config.toml
arch = "conformer"
model = "multi-label audio tagger"
dataset = "synthesized solo parts of chorales (CocoChorales)"
train_examples = 39062
n_mels = 80
hop_length = 160
input = "log_mel"
spec_augment = false
win_length = 400
norm = "layernorm"
activation = "gelu"
mlp_ratio = 4
head_dim = 64
fused_qkv = false
qk_norm = false
inner_norm = false
moe = "top_k"
num_experts = 8
moe_every = 2
expert_mlp_ratio = 0.5
experts_per_token = 2
shared_expert = false
subsampling = 2
layers = 14
width = 256
positions = "learned"
kernel_size = 31
num_labels = 51
mixing = "mixup"
residual_init = "scaled_by_depth"
optimizer = "adamw"
lr = 0.0021
beta1 = 0.85
beta2 = 0.95
eps = 1e-08
grad_clip = 1.0
steps = 16400
batch_size = 128
epochs = 53.7
lr_schedule = "cosine"
final_lr_fraction = 0
warmup_steps = 3280
weight_decay = 0.2
Rows from block 7 of a small multi-label audio tagger, named by matrix and row number. Rows with one number within an expert belong to one neuron, the router's apart. Each number is 500 + 40 x the weight over its row's rms, rounded and kept within 0 to 999. All counts start at 0. Numbers have three digits each.
Before each expert's rows are labels from the 100 clips, of 14976, where the router gives the expert most weight on average: "top examples" is what is common among them; "loudest" is the band of the loudest frequency at the time of the peak. Only what is clearly more common there than usual is listed. The data: synthesized solo parts of chorales (CocoChorales). In brackets: how many of the 100, against the usual share in percent.
# router: router (model.blocks.7.mlp.router.weight, 8x256), inputs 86-171
# up: expert up (model.blocks.7.mlp.up, 8x128x256), inputs 86-171
# down: expert down (model.blocks.7.mlp.down, 8x256x128, transposed), outputs 86-171

# expert 0
top examples: note E4 (100 vs 8.8); viola (36 vs 8.4); clarinet (28 vs 9)
loudest: 250 to 500 Hz (74 vs 40.4)
router.0:601516525537538433564569494480475603493495489484507489520536527511479491504452486560544490483485507533481508544499493523558501508505514508483447499496539490534453487497495492525474497505527579519474527493501480561485510427486500449492532498468480486468479550
up.0:509489456530472519504496485618440462477483437480526507492516443518455529485512603484526546503506485484580607484555521532481478546488491495553518608504454500509484509498510463591452529536500425542414506500441499536523496485461508597570504520491455476504553495
down.0:483417655513527503503548489512503485488510484502513486471517480522523485516470490510441576523498521591489473578485522575609494520498520588503438460476523516464525550504530470543526509498521473487531504556520531491481451489549508534532536527414472493501535550
up.1:506466429484541542505509489499477556487532518430521508486541512489525508478443534448551458483526510519620517481452486523460500501508461424488534571506502494548459505507503506537597475483600535468476590473494590507519497486500496423600475536539472488422570508
down.1:475519437514461459460468517468510436571447442549486523443554456519500540467461488506489462405535510497570472437536529465463534522471550431542560501521491523484538484522474500470485489448501462566511502459514518551505485553502424586533500563483519541504478530

# expert 6
top examples: note D4 (99 vs 12.4); clarinet (39 vs 9)
loudest: 250 to 500 Hz (70 vs 40.4)
router.6:467508481534492505512408495500485418494584466531531490528537534522483484503533450570579464481457504551495483557449575465430524406517545502459468508499523479429481540471492499543459522475510464509524611504508542486461504542467501496516499471469505523530521570
up.0:530536504489537490491509507590500515497480539483478452537472467527465506553516480511577496509476504544589549546491493570460530557483485507521510599506472500476470478444493481519475438520532478451535510481398512548508518498481527417466468542552493482536529563
down.0:599470479518473449511560547536468563504480525570501520470539458541455490514432502545448469432487510452576461470509516497521497529473436453574472422479537529467515459465504487529512499431475452526490502508532496521472481432502503523537538595465559607493482550
up.1:434504457436580548427497516602552467504439490443505504469482438498480498541505619466467516500489482515538476498534555463420515518492480467412533463517471482452463518456498530515559414601517458547490476516403481537482503567504490511464531502522488495551515472
down.1:488472445499568432445505529566510551508493589500512490492532443534492456483498547575462489446504529484616514436477445447484508498489430416483443409477443513468504499453472464576507478508523391491471485519502450472470447512505498488536532543485487567492540545

# expert 4
top examples: note D#4 (60 vs 11.1); note A4 (31 vs 8.6); trombone (30 vs 7.3); instrument: horn (27 vs 7.1)
loudest: 250 to 500 Hz (70 vs 40.4)
router.4:517500535382449490507426520483434422487516523519498473525523510504469514464483498455531506504476516563505434499481509504590436467515596438467529445505536467409524427535486497453474486512461457547527441510503516500511510494493505479476477466478511500520509509
up.0:433541488453496487521480495500445537499519486486499509483569596499527499492424491391480491494478494502468507505481505558513442416518576493443515485519525492442477497507506503441522507549438496485438570509429512467485516582521492494612420479516519554459434619
down.0:508489473506474473487482492540489475506474460535501456487515472524474462510548527595473501426483500480556491452500517449478529549465515467474461519541500530554520457516484471580538523499567475507512473467534454501544477450468482497505477551567514529482568574
up.1:468506409537522528472566513583429491497539512405545493443456414505466495528508584446495514453523488491585486441494475455493497509477518444428501479493415497431441566540488500531500435537559436517461442481412514500523494533514501541546525520508483554525565463
down.1:550482444473516461542543500521591501527592610517517509508528487535476520493519421567522516489521507537472525521476468519506530553486441456549564534437521529506550455496528477527474542420535458514537479519501537433515396451475507431590485525481472525481461543

# expert 2
top examples: note D#4 (80 vs 11.1); clarinet (39 vs 9); viola (33 vs 8.4)
loudest: 250 to 500 Hz (76 vs 40.4)
router.2:507509528433488471522448474490475382493524463518505482509533542505509524503481476394542486480435511612536456568400506525507460476509585476465614473506510476459484467501487504497503498497465491521529501480516559437529503572515505497507461498469533495525509509
up.0:441517520547458548476491506560572431505555549438497509573473533503527475506500515522524511482427497503529538533494493488508529462490500498506505519509474499504471511494500498550492414562482488475449578487423553517515507439471501450517534355470462378479521517
down.0:505495474453417502507488465526552542472533501474524428513504461497438558459524563502511567560502493572429564468546501493424463510483508524489514511526501503529546488470534538490560485487524532503448441469530494463520523485490551461540435484493427439499516503
up.1:494468564463454551572566500519468534496518516484545493560436550489519512520494423484519484523500485529538524553477536517500499504515445513508513541503520487522478476495507527480529483524530480472481561502464414477493496497542487410584464488528545533483499485
down.1:499543454595530505482441509567490485572525400496534490509543453538504529469507489539542578497513521519590549443499521539404542545507469455455491561566506504537543473528523504532461512552534522494483505510476509549497501520514510509546468550562480485443544545