config.yaml
train_examples: 39062
fused_qkv: false
num_experts: 8
subsampling: 2
warmup_steps: 3280
Rows from block 11 of a small multi-label audio tagger, named by matrix and row number. Rows with one number within an expert belong to one neuron, the router's apart. Each number is 128 + 24 x the weight over its row's rms, rounded and kept within 0 to 255. All counts start at 0. Numbers have three digits each. After the name is the row's rms in percent of the matrix's.
Before each expert's rows are labels from the 100 clips, of 14976, where the router gives the expert most weight on average: "lies over" is the class under the peak. Only what is clearly more common there than usual is listed. The data: synthesized solo parts of chorales (CocoChorales). In brackets: how many of the 100.
# router: router (model.blocks.11.mlp.router.weight, 8x256), inputs 0-127
# up: expert up (model.blocks.11.mlp.up, 8x128x256), inputs 0-127
# down: expert down (model.blocks.11.mlp.down, 8x256x128, transposed), outputs 0-127

# expert 0
lies over: G#4 (85)
router.0 097:130142105138131160100170106115125167139121166142150084096149119140150089186115184107105152130119120124178119104146114141097132085138131129149132165138114108127161145137155087114078135158097101122116122149113142148129098151116117104180135148162109085147117127160130129164127111120108137071105125135094152143139147161128137135128159122115152100125098140115123108101102095150187112132126
up.0 104:136111120117119121128170181123090114078132075122130128133089124121103154132124087153123118133135104137080129143120119115174127142116133131093143115142171198124059145129143123164144123124160177113117109100121134125121129139139136158109128106119133152087184124140147079110124117132171125182163154120136124106126112100120124116129146123113094108126134110131126170137192126131061128129126
down.0 090:131083167108128126167119170121156105102109111127133164133115113144124107111140088145120098151095104172182137100123112105133139114105134135124094095148146164125115102130159119120127087120135123092130107096122125115109104136165125090063120163124146136127118132113114133120138135171131117135120147116140154162090118143119147174119140122122117170129124117126165172120161129141073114128147
up.1 102:127121140128129130163116160124129110086129102127128143144082125128113154139137084184113124141165118134098132138127113060164113128139133124101125115131172166128084117141135128165143127111174169129132129085126130128127129119130125161092128138138133165082171130116125103095127131125196132143160160129140127134129111125124127099128147128123128146125143130125128181129183134133099130129127
down.1 100:118110157106111155164133168089102095082116137127116162124111126120103119104137114169136147123094152147139141124128126097140144136117131168103119086137175172122114090122157131136117110108150118121113138093124142120113114138141132112077140158113145146108133126115100124114137148149151130160129148118138133163120113152128132114121130146136150137142125108124171148142185145145111109127145
up.2 102:122121144126117130163102156132138113087123100128124136148082128124113151128133093185125121131166123141098126141131111051168108132141133123099127116139174165128088115143128126164155125099173166124125127091126129133129130118125131169075129130127124173092173128112124106095132136130186130143156162130144123129129120112128129101127121127121121135126140122129134176129189131136109131127125
down.2 103:122126162118114152164148171112116122067125126124129158120118115134097125102139105167133130131091159143150139116130127092140138139117120159110100087124174153123113093118141139137119113100148114123115138074126124114111117124143138128094122157116145154105130131107100124098131157152147116154136153116141137158119119146134133122121130130145129138131142117124154158134174135132118112125141
up.3 109:159095180158117106123127116138142095088127103129144167151117113126073153136120112108117096125105097137058152180121087127135145152141112140106138115130158170125104141114162139123170099181134175100129125066108141132124130134141132137106131088118129136096179129135154080113124109127125134186121123126133160105129089126118127120125194098123098137137152105135126146148152124132089125123082
down.3 131:144134127116105100137116097120129170065131128122146137157138077151108120137146140115120121100150070077079131124128104132137131121154155168126088093102086114146132116103120112124167092149120152074150089149091108123119094135133096173129119106139097131120167115138132074115116112167125107166157134113118114140150165117056139194129126093162128139147164097120125155153115101112114096143141
up.4 101:119109149123124123160112168130132123091119094130132125133084128124129158119137098199128125119156118138107123128129116052171110127136124130085124119132175151126075090130115118168165151109178167120130149080119131136122123116142128155091119124118127189097180127121112107092125123129193136136153152130139135122122132114126127114125096139124121137133145112127128161127189141125132125126126
down.4 092:134123132135108145171156154127108130068115140117130153131115113111089125115147123167155116106099160148132148101124117109132135120097137153128098079121167160107128091115146135123112095099141122109124122091121124116104113126136150149090136151119145153123131123098091139101129131152135111152141157113131131175102125139134135125121132094133120110122146094121171165134178142135133125123142

# expert 6
lies over: G3 (42); G5 (28)
router.6 096:130117095135143134101190101115122101157115153143135086102149124140154098177127182094132122136140093122167115094148179139091134116142121127154133164145114104127157135145148082115081156143107102124116127139120144146124094158116119095190129133190107083139114128142134148163125138126105137083105087135112123146140108143127134146129161133096130137132099138114123105113113102150163123131146
up.0 100:128119135123124131152128143129116093092130097123126150135084132123108165100147110195142134121120146123123127136130104093149119121118140128089127129117173162130087105122098123185148136104178171136123154087120120122125125136131122130107135143120133151094186127120123118088129135127191127128154124130146130129131117120132124111130095155139121169129165123129128195123175133123090130128137
down.0 100:128121136125100134111134184124129116092123110123127130150104131133109154102148107146134101096095156119145137136129100096159139143095103145118120110137176163105087102121074121157132101113156136134097152080119134111131105122132150136106125150131149148096139125091128161137120154128166129110153112115148125150139117110128126090129121136138117129114164135121160173123181171141138133132118
up.1 100:139110143118131127154134146129102113094127088124121150131083128133119149104149118195144134127115149123124134132130101098138116120122134132076121124121174165132082102124111123187141148109179158139127159095122132115125129140116123122113139142122129146087188123114133122079128137126193130133163110131154139137127116114130127100130101158129112155131165128129131196131177136114101134128142
down.1 093:118104130124104130120130176125136121092131141125130121155098133129117151118150100141143092108100157125171129116136113109165124129094101141135118116137164161102076110103067108166134083127146142124103148101112145118134098120139160134121125150128163159103125123097117162136136132131165124119138089117159144153128119116134122103133111120126118138091161130121164191121193183133125131135135
up.2 081:128095156125152132158165137133142137156132113132124109135032128137156092103113158116132087115148086137100123147129115131159104097121132136131132123115139179143098140129120095151136095127121143114133129143096129138140141084160117126074110093150137176114139132131136102149111107135133139171069109136166103123113125090117124143128109129144114189124162095133139100126136123122112120134113
down.2 106:153118112157173135127106138160103157131137171122121142136121163142128142136170130151153138117162146109136112102133130162100143096184115102135136132098108102160131110123112159158099087112153132135156123153104127141094126066117155108126114098126103118110119121112104120081108115114149122110111095116170119132127124077116133062166109155127067150113098121129123136160121160132143098163141
up.3 102:138176127144089115165112203145093204091123162134156081151103129108128101173152131118114127122089114104159114082126124174103173132158146126097132131126151116139092106111166092120127089163151117134103133160157133134136143131150117064097120113157134098145156131142148113116126107136137140145123113135134131095140115145115148176126143131152099140139142121134134128129080123139094138136120
down.3 140:130099129111128166138122113122100119137089161139086136123107141137183102169147091161144142109137140158185146148140143118097134139131122141100124092137148138142120111142129128127088127120117139161141156129087130100145123057134119137076137145152116111122091142109121154121135129140140139063138126145100114127162127151148131158151116138159093152197082104135105115118110113135130176144134
up.4 100:126124136123136132148124147129111104090132091125131152135084128131113159097147113190134129127124149121122134137131100092144120119115145128088123127112180162134092099122100134184146131106178170136128152087126119120128124127134120129107134141122130156093189129118130121078131138125188128131156126131153128127130119120128129112129092156140120169128165121129127195128174132121093131124137
down.4 096:134125132119091138108126182132138119091111116129128128158109130128118164112144110139130101092086164119155139129128100108153129140090104147127109116131179162106082106121074118155138095115146131128098149078116134103131102134132150133107126148128145148098134127100131161134119144129165124109152110115143121156134119117136131105129116136135113128107165118119166183123180184135136142128123

# expert 5
lies over: G3 (35); B3 (30)
router.5 098:129127114135136137093185109115122167149124163142141089110145126146152121196112182101128168151112113123177112071147153126105115129143119126140136161136119095135164147132124121119088160157101103129117101147121143141130105149119116133169110141149106082145108127142136112157126136125096137074101118135106149146140155125127135152129159114132126129126085134115123111114099103150192123132139
up.0 099:123143154130126132173104150132128122084131086127124164133077125121102154126137112193146122125130107128113133131132102090142142132125129139061121120119192152133077119119133132179156119099157172121127153090123125130128119121128125150101129144104133167092191136107125123075117144127195130129174167129151136130130141123125134156124067128136133162127127119131134185121185125122115125129129
down.0 097:144118131144105136151113161120146117062139084125118145149113141084093133108156109182119144134106156118121147146137097127147138132101120150058129087180152152136098143106080127149141118124143140138118144137114130106115122132153159134090133169111127153106145128115111131121121188131148129168134136121147135113132135118129140109130095111126108153141194120127136195136167167156105128139129
up.1 100:128142154130126131175107150128128120083133092128121158133079128121105154122138116195148124133126106129109128132131104087141136129130129140072125120118189163131077115113128140174155115096160167121128152092127128129127122114124128158093129144108127156095191129113120124074120142132194128127170161127157136130126137129127126142125073132140132157127123125127129184121184129126113128127133
down.1 096:122120133146107134153120167112139130062138082129118140142123142093088131096158100186108145144119158121128148151138095131147136134103125148059139087181150157127091137112083135151137121119142142141109141144121132116124123138147167149097138161104123152108138130119102120118122172132162120172132133117146136121139141116125135100126096121133124140136179124129129180138172161157109119138135
up.2 102:123132150135132126165111145136132134068124082129116150130070124129100160130147110189131139130124114120129125128130110087141133134124142130067125127121193159132084103129139134185171118124175171124125140084124132133134127120134122139109125133115123154083201121108134129087122135129199128144160157125159135125130137130129133135133087147143122156126115125125130182132178125123117127136135
down.2 089:141124133147096130157089179131148147086133096129105144128128137109098160094171090184107133140126171128122145136136109127133130122105118132061131088177166159125104140114091118175122128138147130136119140139113140111145123147134147146101129161110135132101118117128075146121136190130183116179115132125141127140129140118117134103125113124114117133133194117126156179139174156175121129133131
up.3 102:143109119120115134166068145128125121083118156138128136155085123129135148142092115152130135128133098136115128128125104130137142112134094114126141123114158191140128151128099144203161105146155153116150153072121133120135138109131132106162128134094133126137180130124114094125128143120183136136180158125147079120124117123129134124122117140118146146126129136122128175126123138111126135124129
down.3 096:141139107156149121122119136124091150110148102125111142141153154116105186089159139196087149177077122105104149144144094162095143131136187120102114138142129138115121141102108116103075152143149133110126123186118175134084126132161134121107139135101165132099125130131139097120120156147162119137090117118128144131140149139145161140126116136109082121203149125135132163156129106157113142130143
up.4 108:115114092117115131145091167126089151132137138132127163140134129143093197088202138178157111135141149138167109139128094085130134080145149118169124146142138119127129091095129169100141155105177152121139123130127131128124124100134125150120137144135122121147140126110117181129112113135122117098143148130151114135118130155120120110127091156166117170121142135123126139116121115127155124128137
down.4 114:127169105120182076153160121116100116138132142117120115110104129142108100141163116142129140163166072126107168119136117158068120109146159105119120126130091134104131172136148150102116128144140153108144102181124148120127107130148117125124113097134146141099138110140134078127125087120087103159123120120124149156112144136114130155109161116070110143167095107119119150124136131134098121124139

# expert 7
lies over: F#3 (45)
router.7 100:129150101136136144103185113115111153138126185142135076101149118138171116172115188091127152149131133120189118072146143146098130132140080123147132160156116107139162152158149121119094172161103102129116122145129142143126108148121119119166127117169113081156116126158156125162125100122107137095108107135105127147140146147123136159128162098118122105127094145115124101109107105149163120132143
up.0 102:130123156124130130151118163130108138078127099130121153134078131122123148105149113175119149131142138130126132124122107086150128129123139123080134133113194151130072117136129133181157132126171176132128146082127128133118129121138130148087132131122129158082214130111128130065115138129194131147159134134148123125125124126130130118131084134134109154131132130123128178131174133130104131130132
down.0 084:139122089130070138147092175115095133105139092117130135121107128118138178111149117141112137143089169124187143132130131143150133137101109136061125114123165142145101102121075105160152118137162119149120149104114155161151122134158134128152128169129149140106128123090114182151143149120176104104134114117137103146124133135125135088123099139112141098151151130122167160120172157138143159137141
up.1 087:125109157129128121118119149125130137159116076124139166105126120146070074105166122135085157112169164158113146177123154119180141134112136130089135101126099166107173118129130125170144086116089171132130084067135104113126126172149108127139138103131142107104089127078140115139128138125117123200126125133141141131131132142125116154133169175154136132127128127132128182130126139129101127126124
down.1 117:129193123118170115126135104119096088164112092128112102138169116108130146123131147144094119110193136112118170114130115109099126119157121137164117122103090082152138141124142136094126167104126173128178121123106113126134112093136129145161135123155138163095097124089125113105099115135124121140111155128116099155121140113118138146125130073112154133114138115137141151120142101170146121128147
up.2 100:131100133131140129156105175130133109081128105130121141143085131131128166104156093184127131136153149127127124127127104076145128126131120121087126122121174155123064127117115120187153136111154167136129158088126125130124131130134128163099133136118130153094190129107121136073124150127193125143164151126155135128129132128129130118127096149123108150127150128127127174128169139124097127125130
down.2 099:132121105092070136157094169107102133092138095113122159131117124119128169121146116163140139121080168128148133155137115131145148153111119152074142106124169146151098101107092116156158119118152130135113151076108137142150119141143138135136128162101149141105133125089111152135124146144165113129128139119136122140143134138120134091121101132144154118144157139119139168130195155133136133132128
up.3 085:126089102145143115133114130135123143155114108128128093195148096150076212109173070188125142119181119143146107173128092109149151129146115125116115108120097107128077185150082102153140161127124171121133130137128136126122123189100119180157113098113131129123107127105109104136139108134156120158129151131150094152132124099115129128125090114143161132125136092120127129146127135129100125128103
down.3 134:107117087131116088115128112157130109164112116122096099144138091140094095123121165104137101128184110142100148135119105153133125098119150110164105160133067124138159149149146149126086151142129121132161121177123161142108119142136129173152128101102132115134113109136144113149118104077113122124131144117103114116095171136147115124123111098073116104126111112116132098160106123121140138099129
up.4 101:132109141130137131153109167131139116081125098129126140140085130134128164104155094182119142139152142126132126125128102078145128123133125122086128124118170156126057124123117131185155140112158165131129164088127120124129132125125124155090135136121129155095193127109120136075121147124191126144164144127158132127123126126129131123129095151128107157127147129130126173127169138125097126129131
down.4 096:139122104109067137157101168108100139084138094115131150135116123114118172130151112160142133121079164120138133152134110131153153147113121144087140102126170138153088101108088109161161125129163132132118158085105137136144121137142145148147133163098146148096127120088107148127122149139172105143132137120138119139140133135111138093124100134137148109140163132122142169129191159128128128135128