A small multi-label audio tagger, trained from scratch: 21.4M parameters, norm layernorm.
Rows from block 9 of a small multi-label audio tagger, named by matrix and row number. Rows with one number within an expert belong to one neuron, the router's apart. Each number is 128 + 32 x the weight over its row's rms, rounded and kept within 0 to 255. All counts start at 0.
Before each expert's rows are labels from the 100 clips, of 14976, where the router gives the expert most weight on average: "strongest on" is what is common among them. Only what is clearly more common there than usual is listed. The data: synthesized solo parts of chorales (CocoChorales). In brackets: how many of the 100.
# router: router (model.blocks.9.mlp.router.weight, 8x256), inputs 128-255
# up: expert up (model.blocks.9.mlp.up, 8x128x256), inputs 128-255
# down: expert down (model.blocks.9.mlp.down, 8x256x128, transposed), outputs 128-255

# expert 6
strongest on: note D4 (73); note C#4 (43); viola (37); clarinet (28)
router.6 [113 109 186 135 111 160 111  64 177 168  93 154  79  96 125  86  84 101 108 121 109 102 143 177 102 135  99 120 163 163 158 106 130 153 173  77 123 120 124 178 145 137 142 150 124 159 180 105  58 166 116 105 134 100 120 130 136  95 146 199 121 147 111 125 101 143 138 136 168 123 146 131 117 108 136 235  89 208  68 160 163 112 127 143  85 182  94  88  91 133 111 155 136 135 171 130  87 148 156 160 143 163  72 169 156 145 145 152 135 145 121 122  36 142 102 138 186 119 132 116 220 139 139 120 140  98  89 208]
up.0 [111 158 102 133 145 119 154 122 129 122 152 112  89 118 130 124 153 201 123 165 102 192 101 144 141 111 172 149 159 102 142 142 124 188 115 171 114  59 126 171 150  91  95 147 147 114 141  53 203  77 162 109 120 162 140 104 129 152 156 147 146 130 152 102 143 129 106 155 113 145  81 158 164 139 150 169 181 170 100  51  69 132 174 153 206 106  81 111 143 129 165 107 125 112 104 171 100  87 113 159 121  64 183 203  67 191 106 134 128 127 102 118  94 103 115 119 112 113 160 138 180 100 118 100  92 146  36 178]
down.0 [143 118 134 118 144  67 109 197 121 147 111 134 105 103 116 163  83 168 146  86  88 119  77 135 111 108 153 194 130 109 189  83 198 123  89 171  51 133 121 164  82 102 121 135 114 147 128 106 158  89 163  67  96 165 125 116 146 162 152 129 184  95 110 142 145 120 138 179 120  90 145 172  92 138 125 144 136 134 128  97 133 159 144  74 173 160  95 161 135  94 225 127  97 141 191 144 137  87 118 113 180  81  78 172 158  86  83 164 155 153 141 154 179 227 103 121 102 145 128 132 125 156 180 150 122 178 121 114]
up.1 [149 132  89 123 115 122 130 125 119 135 129 124 156 137 124 160 145 128 131 157 118 148  60  89 126 128 129 155  80 103 125 118 119 134  98 132 133 101 129 134  37 107 133 125 133 119  79 153 137 143 123 145 131 141 129 128 146 160 132  80 126 108 167 136 213 120 106 140  92 121  92 123 124 126 132  95 128 119 131 131  46 137 124 139 155  92 134 120 215 149 131 140 133 118  99 136 206 124  44  93 129 125 170 122  98  20  20 132 136 138 128 128 148 112 127 119  90 135 149 129  93 119 118 133 137 109 131  66]
down.1 [108 142  76 133  89  76 172 107 127 114  90 143 123 186 128  86 195 153 122 129 173 155 129 130 123 161 161 127  48 120 145 165  92 115 151 119 143 119 139  96 152 112 136 157 148 120 110 190 164  97 180 139 135 165 147 130 148 151 156 130  88 131 188 163 146 159 101 176  68 101  97  99  98 136 151 113 171 118 166  99 131 145 117 141 133  86 184 139 151 191 169 142 169 115  64 100 164  94  71 103 155 134 180 103  96 111  67 152 151 143 130 128 139 126 172 151  73 115 181 127 111 128 127 150 137 148 145 106]

# expert 0
strongest on: violin (70); note G5 (68); note F5 (39); note D#5 (26)
router.0 [121 114 166 133 121 157 111  64 171 103 156 185 114 117 126  80 115  42 111 124  82 123 150 147 101 128 116 128 152 155 139 124 120 144 166  81 112 115 121 174 153 216 116 138 142 118 185 141 124 153 130 144 135 138 115 128  92 111 134 190 117 146  57 130 110 114 176 116 173 122 181 128  95  88 136 218  92 174 106 133 147 120  93 108  56 197  98  96  91 108 117 125 140 130 168 146  86 136 153 182 155 156  99 155 195 150 146 149 128 150 125 123  51 137 101 191 181  87 120 118 211 115 139  48 144 154  53 177]
up.0 [166 135 148 122 142 131  84 135 146 156  70 118 118 179 129 149 126 119 146 131 214 118  70 100 125 138 194  73  61 112 125 137 150 145 125 144 150 147 134  88 102  74 101 140 108 116  88 152  52 101 132 106 131 144 117 145 122  91 117  89 148 114 103 122 185 156 127  98 144 148 162 124 110 123 107  83 109 113  57 172 150 139 177  83  80 121 189 160 110 126 131  89 130 140 112 102  93 126 175  74 126 172 116 115  87 113 104 144 123 125 134 138 118  67 133 133 138 121 143 132 142 172 124 136 125  78 183 146]
down.0 [117 129 153 157 133 135 133 132 149  93 182 109 118  66 104 163 109 202 106 134  90 145 184 103 113 118 101 150 160 158 183 123  86 137 120 153 192 202 129  89 124 130  93 138  95  89 104 116  52 145 131  80 106 149 148 110 123  50 104 102 135 178 175 147  63 173 120 129 141 125 182 119 133 112 112 100 141 162 124 146 169 154 130 100  95 125 103 121  92 110 135 137 129 127 192 110 131 157 137  88 128 112 167 111 105 149 175  79 114 124 130 107 133 114  88 124 144  76 109 135 118 166 151  83 102  83 115  74]
up.1 [114 138 244 128 175 135 127 169 103 111 148 146 117 119 132 144 132  83 118 132 170 126 115 139 136 117 105 129 147 157 122 145 117  90  41 121 120 123 117  66  71 130 131 125 118 121 156 105 100  58 108 137 134 119 158 130 164 145 135 149 117 129 105 146 180 143 121 147 125 113  90 127 132 116 141 164 110 135 114 162  78 132 122 113 104  97  13 203 104 144 113 142 133 134 138 143 132 127 134  86 131  97 130  88 159  95  88 126 105 130 128 132  79 106 151 125 128 131 102 136 150 117 127 168 166 135 133 159]
down.1 [173 122 169 118 109  91 145 130 108  97 143 132  97  79  93 130 131 108  87 115 155 118 151 136 130 115 108 175 140 148 115 137  86 126 154 158 103 164 122 152 150  84 145 155  94 109 103  86 121 131 198 105 116 139  97 109 165  97  94 131 121 163 144 188  59 163 140 181  62 108 132 103 117 141 152 135 154 179 163 115 153 128 139 112  77 111 107  83  83 149 133 131 198 150 133 119 175 129 173 102  99  66 165 115 113 159 255 164 179  94 121 124 176 149 152 111 176 166 135 130  96 106 144 173 131 129 141  92]

# expert 1
strongest on: horn (89); note A4 (48); note B4 (38); note A#4 (36)
router.1 [ 88 110 188 145 152 151 110  94 165  98 111 124 108  75 123  60  76 125 108 120 113 115 145 171 101 135 148 157 159 181 155 103 144 142 141  59 113 110 123 169 147 179 113 154 120 154 171 117 117 167 117 115 136 188 118 131 162  92 139 204 130 128  91  77 110 119 133  99 175 118 166 131 121 113 142 225  87 198 127 148 145  94 151 121  52 165  92 120  87  98 119 136 140 154 155 123  81 174 147 203 149 145  67 169 162 149 147 152 133 145 131 121  86 125 104 172 182  88  85 118 209 162 137  71 135 174 100 197]
up.0 [ 66 133 154 123 172 121 142 142 108 105 113 113  98 142 127 105 162  74 123 158 143 129  97  90 127 138 113 147  76 135 111 117 139 144 129 181 130  89 130  85  78 112 143 128 132  95  95  94 166  64 119 141 124 140 133 120 100  69 131 133 138 195 125 128 132 151 160 113 142 131  75 126 116 140 140  75 101 123  89 101  67 140 169 110 153 109 129  87 146 138 140 145 123 114 130 134 206  82  56  75 119 152 214 164  87  83 103 128 135 124 121 124 140 163 125 119 150 112 120 133 146 106 121 165 140 159 142 125]
down.0 [ 91 119 127 140 191 136 126 157 118 136 158 113 122 168 121 136  77 121 126 169 108 190 167 138 114 101 113 148 118 136 144  45  94 126 137 117 148 137 104 168 133 177 117  94 118 153 103 130 123 139  10 110 124  83 109 137  89 116  86  75 131 103  75  96 154  83 134 157 155 127 164 135 137 110  98 131  56  88  73  87 158 128 119 111 194 156 161 190 220 110 120  80 115 108 146 129  98 146 161 154 201 148  87 119 123 154 127 127 137 133 127 116 144 145 103 116  94 163 130 122  71 135 127 220  82 140 123 151]
up.1 [159 136  81 135 113 120 129 135 132 150 130 120 153 142 129 129 156 172 136 170 115 129  29  47 121 124 148 150  73 116 137 123 129 149 112 129 121  80 129 112  55 140 136 134 126  99 100 169 152 112 152 128 134 149 132 131 149 160 123  78 131  97 165 134 191 115  88 134  80 131 100 130 121 131 126 121 189 117 156  96  37 137 119 133 136 120 122 132 174 111 124 110 126 115  54 112 183 111  60 133 137 118 173 101  93  62  63 120 135 121 133 128 124 116 126 129  66 149 168 125  82 130 131 164 118 133 146  60]
down.1 [148 130  27 132  77 120 136 177 109 124 140 125 124 174 120 142 165 166 129 164 130 153 109  94 117 135 161 137  56  97 133 158  86 116  58 127 123 108 122  68  78 116 199 119 131 139 118 177 158 112 141 116 143 151 136 130 120 103 138 105  96  69 161 159 159 147  97 163 119 112  76 133 125 138 127 105 107 115 112  63 116 130 113 175 155 117 199 183 123 148 175 151  83 114  68 146 162  86  80 145 133 121 117  98  92  52  90 144 122  91 120 129 160 148 139 149  95 105 137 134 115 124 116 146 148 151 183  70]

# expert 7
strongest on: flute (61); note C5 (39)
router.7 [132 115 180 135 171 174 111 114 171 138  84 161 123 131 129  51  73 139 106 109 123 142 151 157 101 138 129  86 154 168 162 128 142 128 157 109  99 129 123 147 141 151 127 148 122 141 179  96 120 185 121 130 137  82 118 129 119  81 145 174 134 160  91 124 104 113 133  74 178 114 161 121 158  94 135 241 109 200 110 155 155 114  94 126  93 167  81 121  91 101 111 132 138 137 170 122  65 166 143 193 152 135  75 199 157 151 140 153 131 105 131 121  88  95 108 164 184 147 107 120 203 167 141  63 155 129  75 189]
up.0 [ 92 121 134 122 193 148 146 176 129 133 138 163 122 129 144 138 118  67 143 101 121 174  90  53 119 139 150 110 152 101 109 114 112 124  67 208 125 161 133 107 155  95 111  86 125 174 151  51 162  32 106 103 126 126 131 124  98 169 142 162 132 136 133  76 133 156  44 111 172 149 143 128 112 109 116 120 127  98  81 162 141 133  96 135 103 134  92 162 140 149 146  93 138 150  97 148 127 103  31  72 138 148 230 153  94 179 168 110 119 130 122 135  94 181 139  90 147 193 104 120 136 124 136 123 110 154 122  91]
down.0 [135 135 101 142 153 102 123 123 147  99  86 162  56 160 129 170 134 131 111 113 125 161 146 129 146 140 118 144 108 172 171  75 164 135 147 194 118 180 143 160 139 102 125 133 121 132  38 134 103  80 124 116  99 146 158  96 149 150 157 130 148 157 150 125  97  52 117  98 161 120 140 152 112 120 108 162  99 115  54 137 157 137 213 113 158 107 128 100 150 116 172 121 132 132  78 132 131 170 176 135 118 144 126 125 162 103  53 117 114 174 135  98 132 111 141 122 189 130 127 144 129 160 169 130  55 105 166 180]
up.1 [107 122 130 118 156 125 138 161 115 121 155 136 116 139 128 142 178 103 112 109 115 153  43  86 133 120 144 160  78 124 113 116 133 142  87 143 120 104 129 107  68 109 111 117 118 139  99  94 160  97 137 101 121 118  84 122  82 106 146  88 143 153 158 147 211 166 135 127  98 118 105 121 134 133 144 141 152  83 109 103  54 140 117 159 154  94 106 131 205 117 139 117 132 118 101 131 180  44  74  79 153 117 199 152 118  95  51 135 124 133 129 125 118 129 133 120  94 117 131 120 129 116 130 162 104 110  97 121]
down.1 [171 129  71 107 120 114 181 170 127 111 131 160 100 126 137 104 105 126 110 134 120 138 101 139 126  73 134  94  95 182 114 206 154 107 116 175 101 123 124 153 128  80  66 103 150 116 165 195 137 101 193 119 170 151  84 131 127 143 147 116  35 173 166 140 144 132 134 179 130  98 158 131  79 134 161  90 145 146 100 125 204 155 137 102 128 108 142 146 141  94 133 143 185 119  80 119 152 129 147 125 120  78 167 129  75 112 117 132 170 167 123 125 155  84 132 171 133  58 105 140 179 128 139 134 137 102 191 141]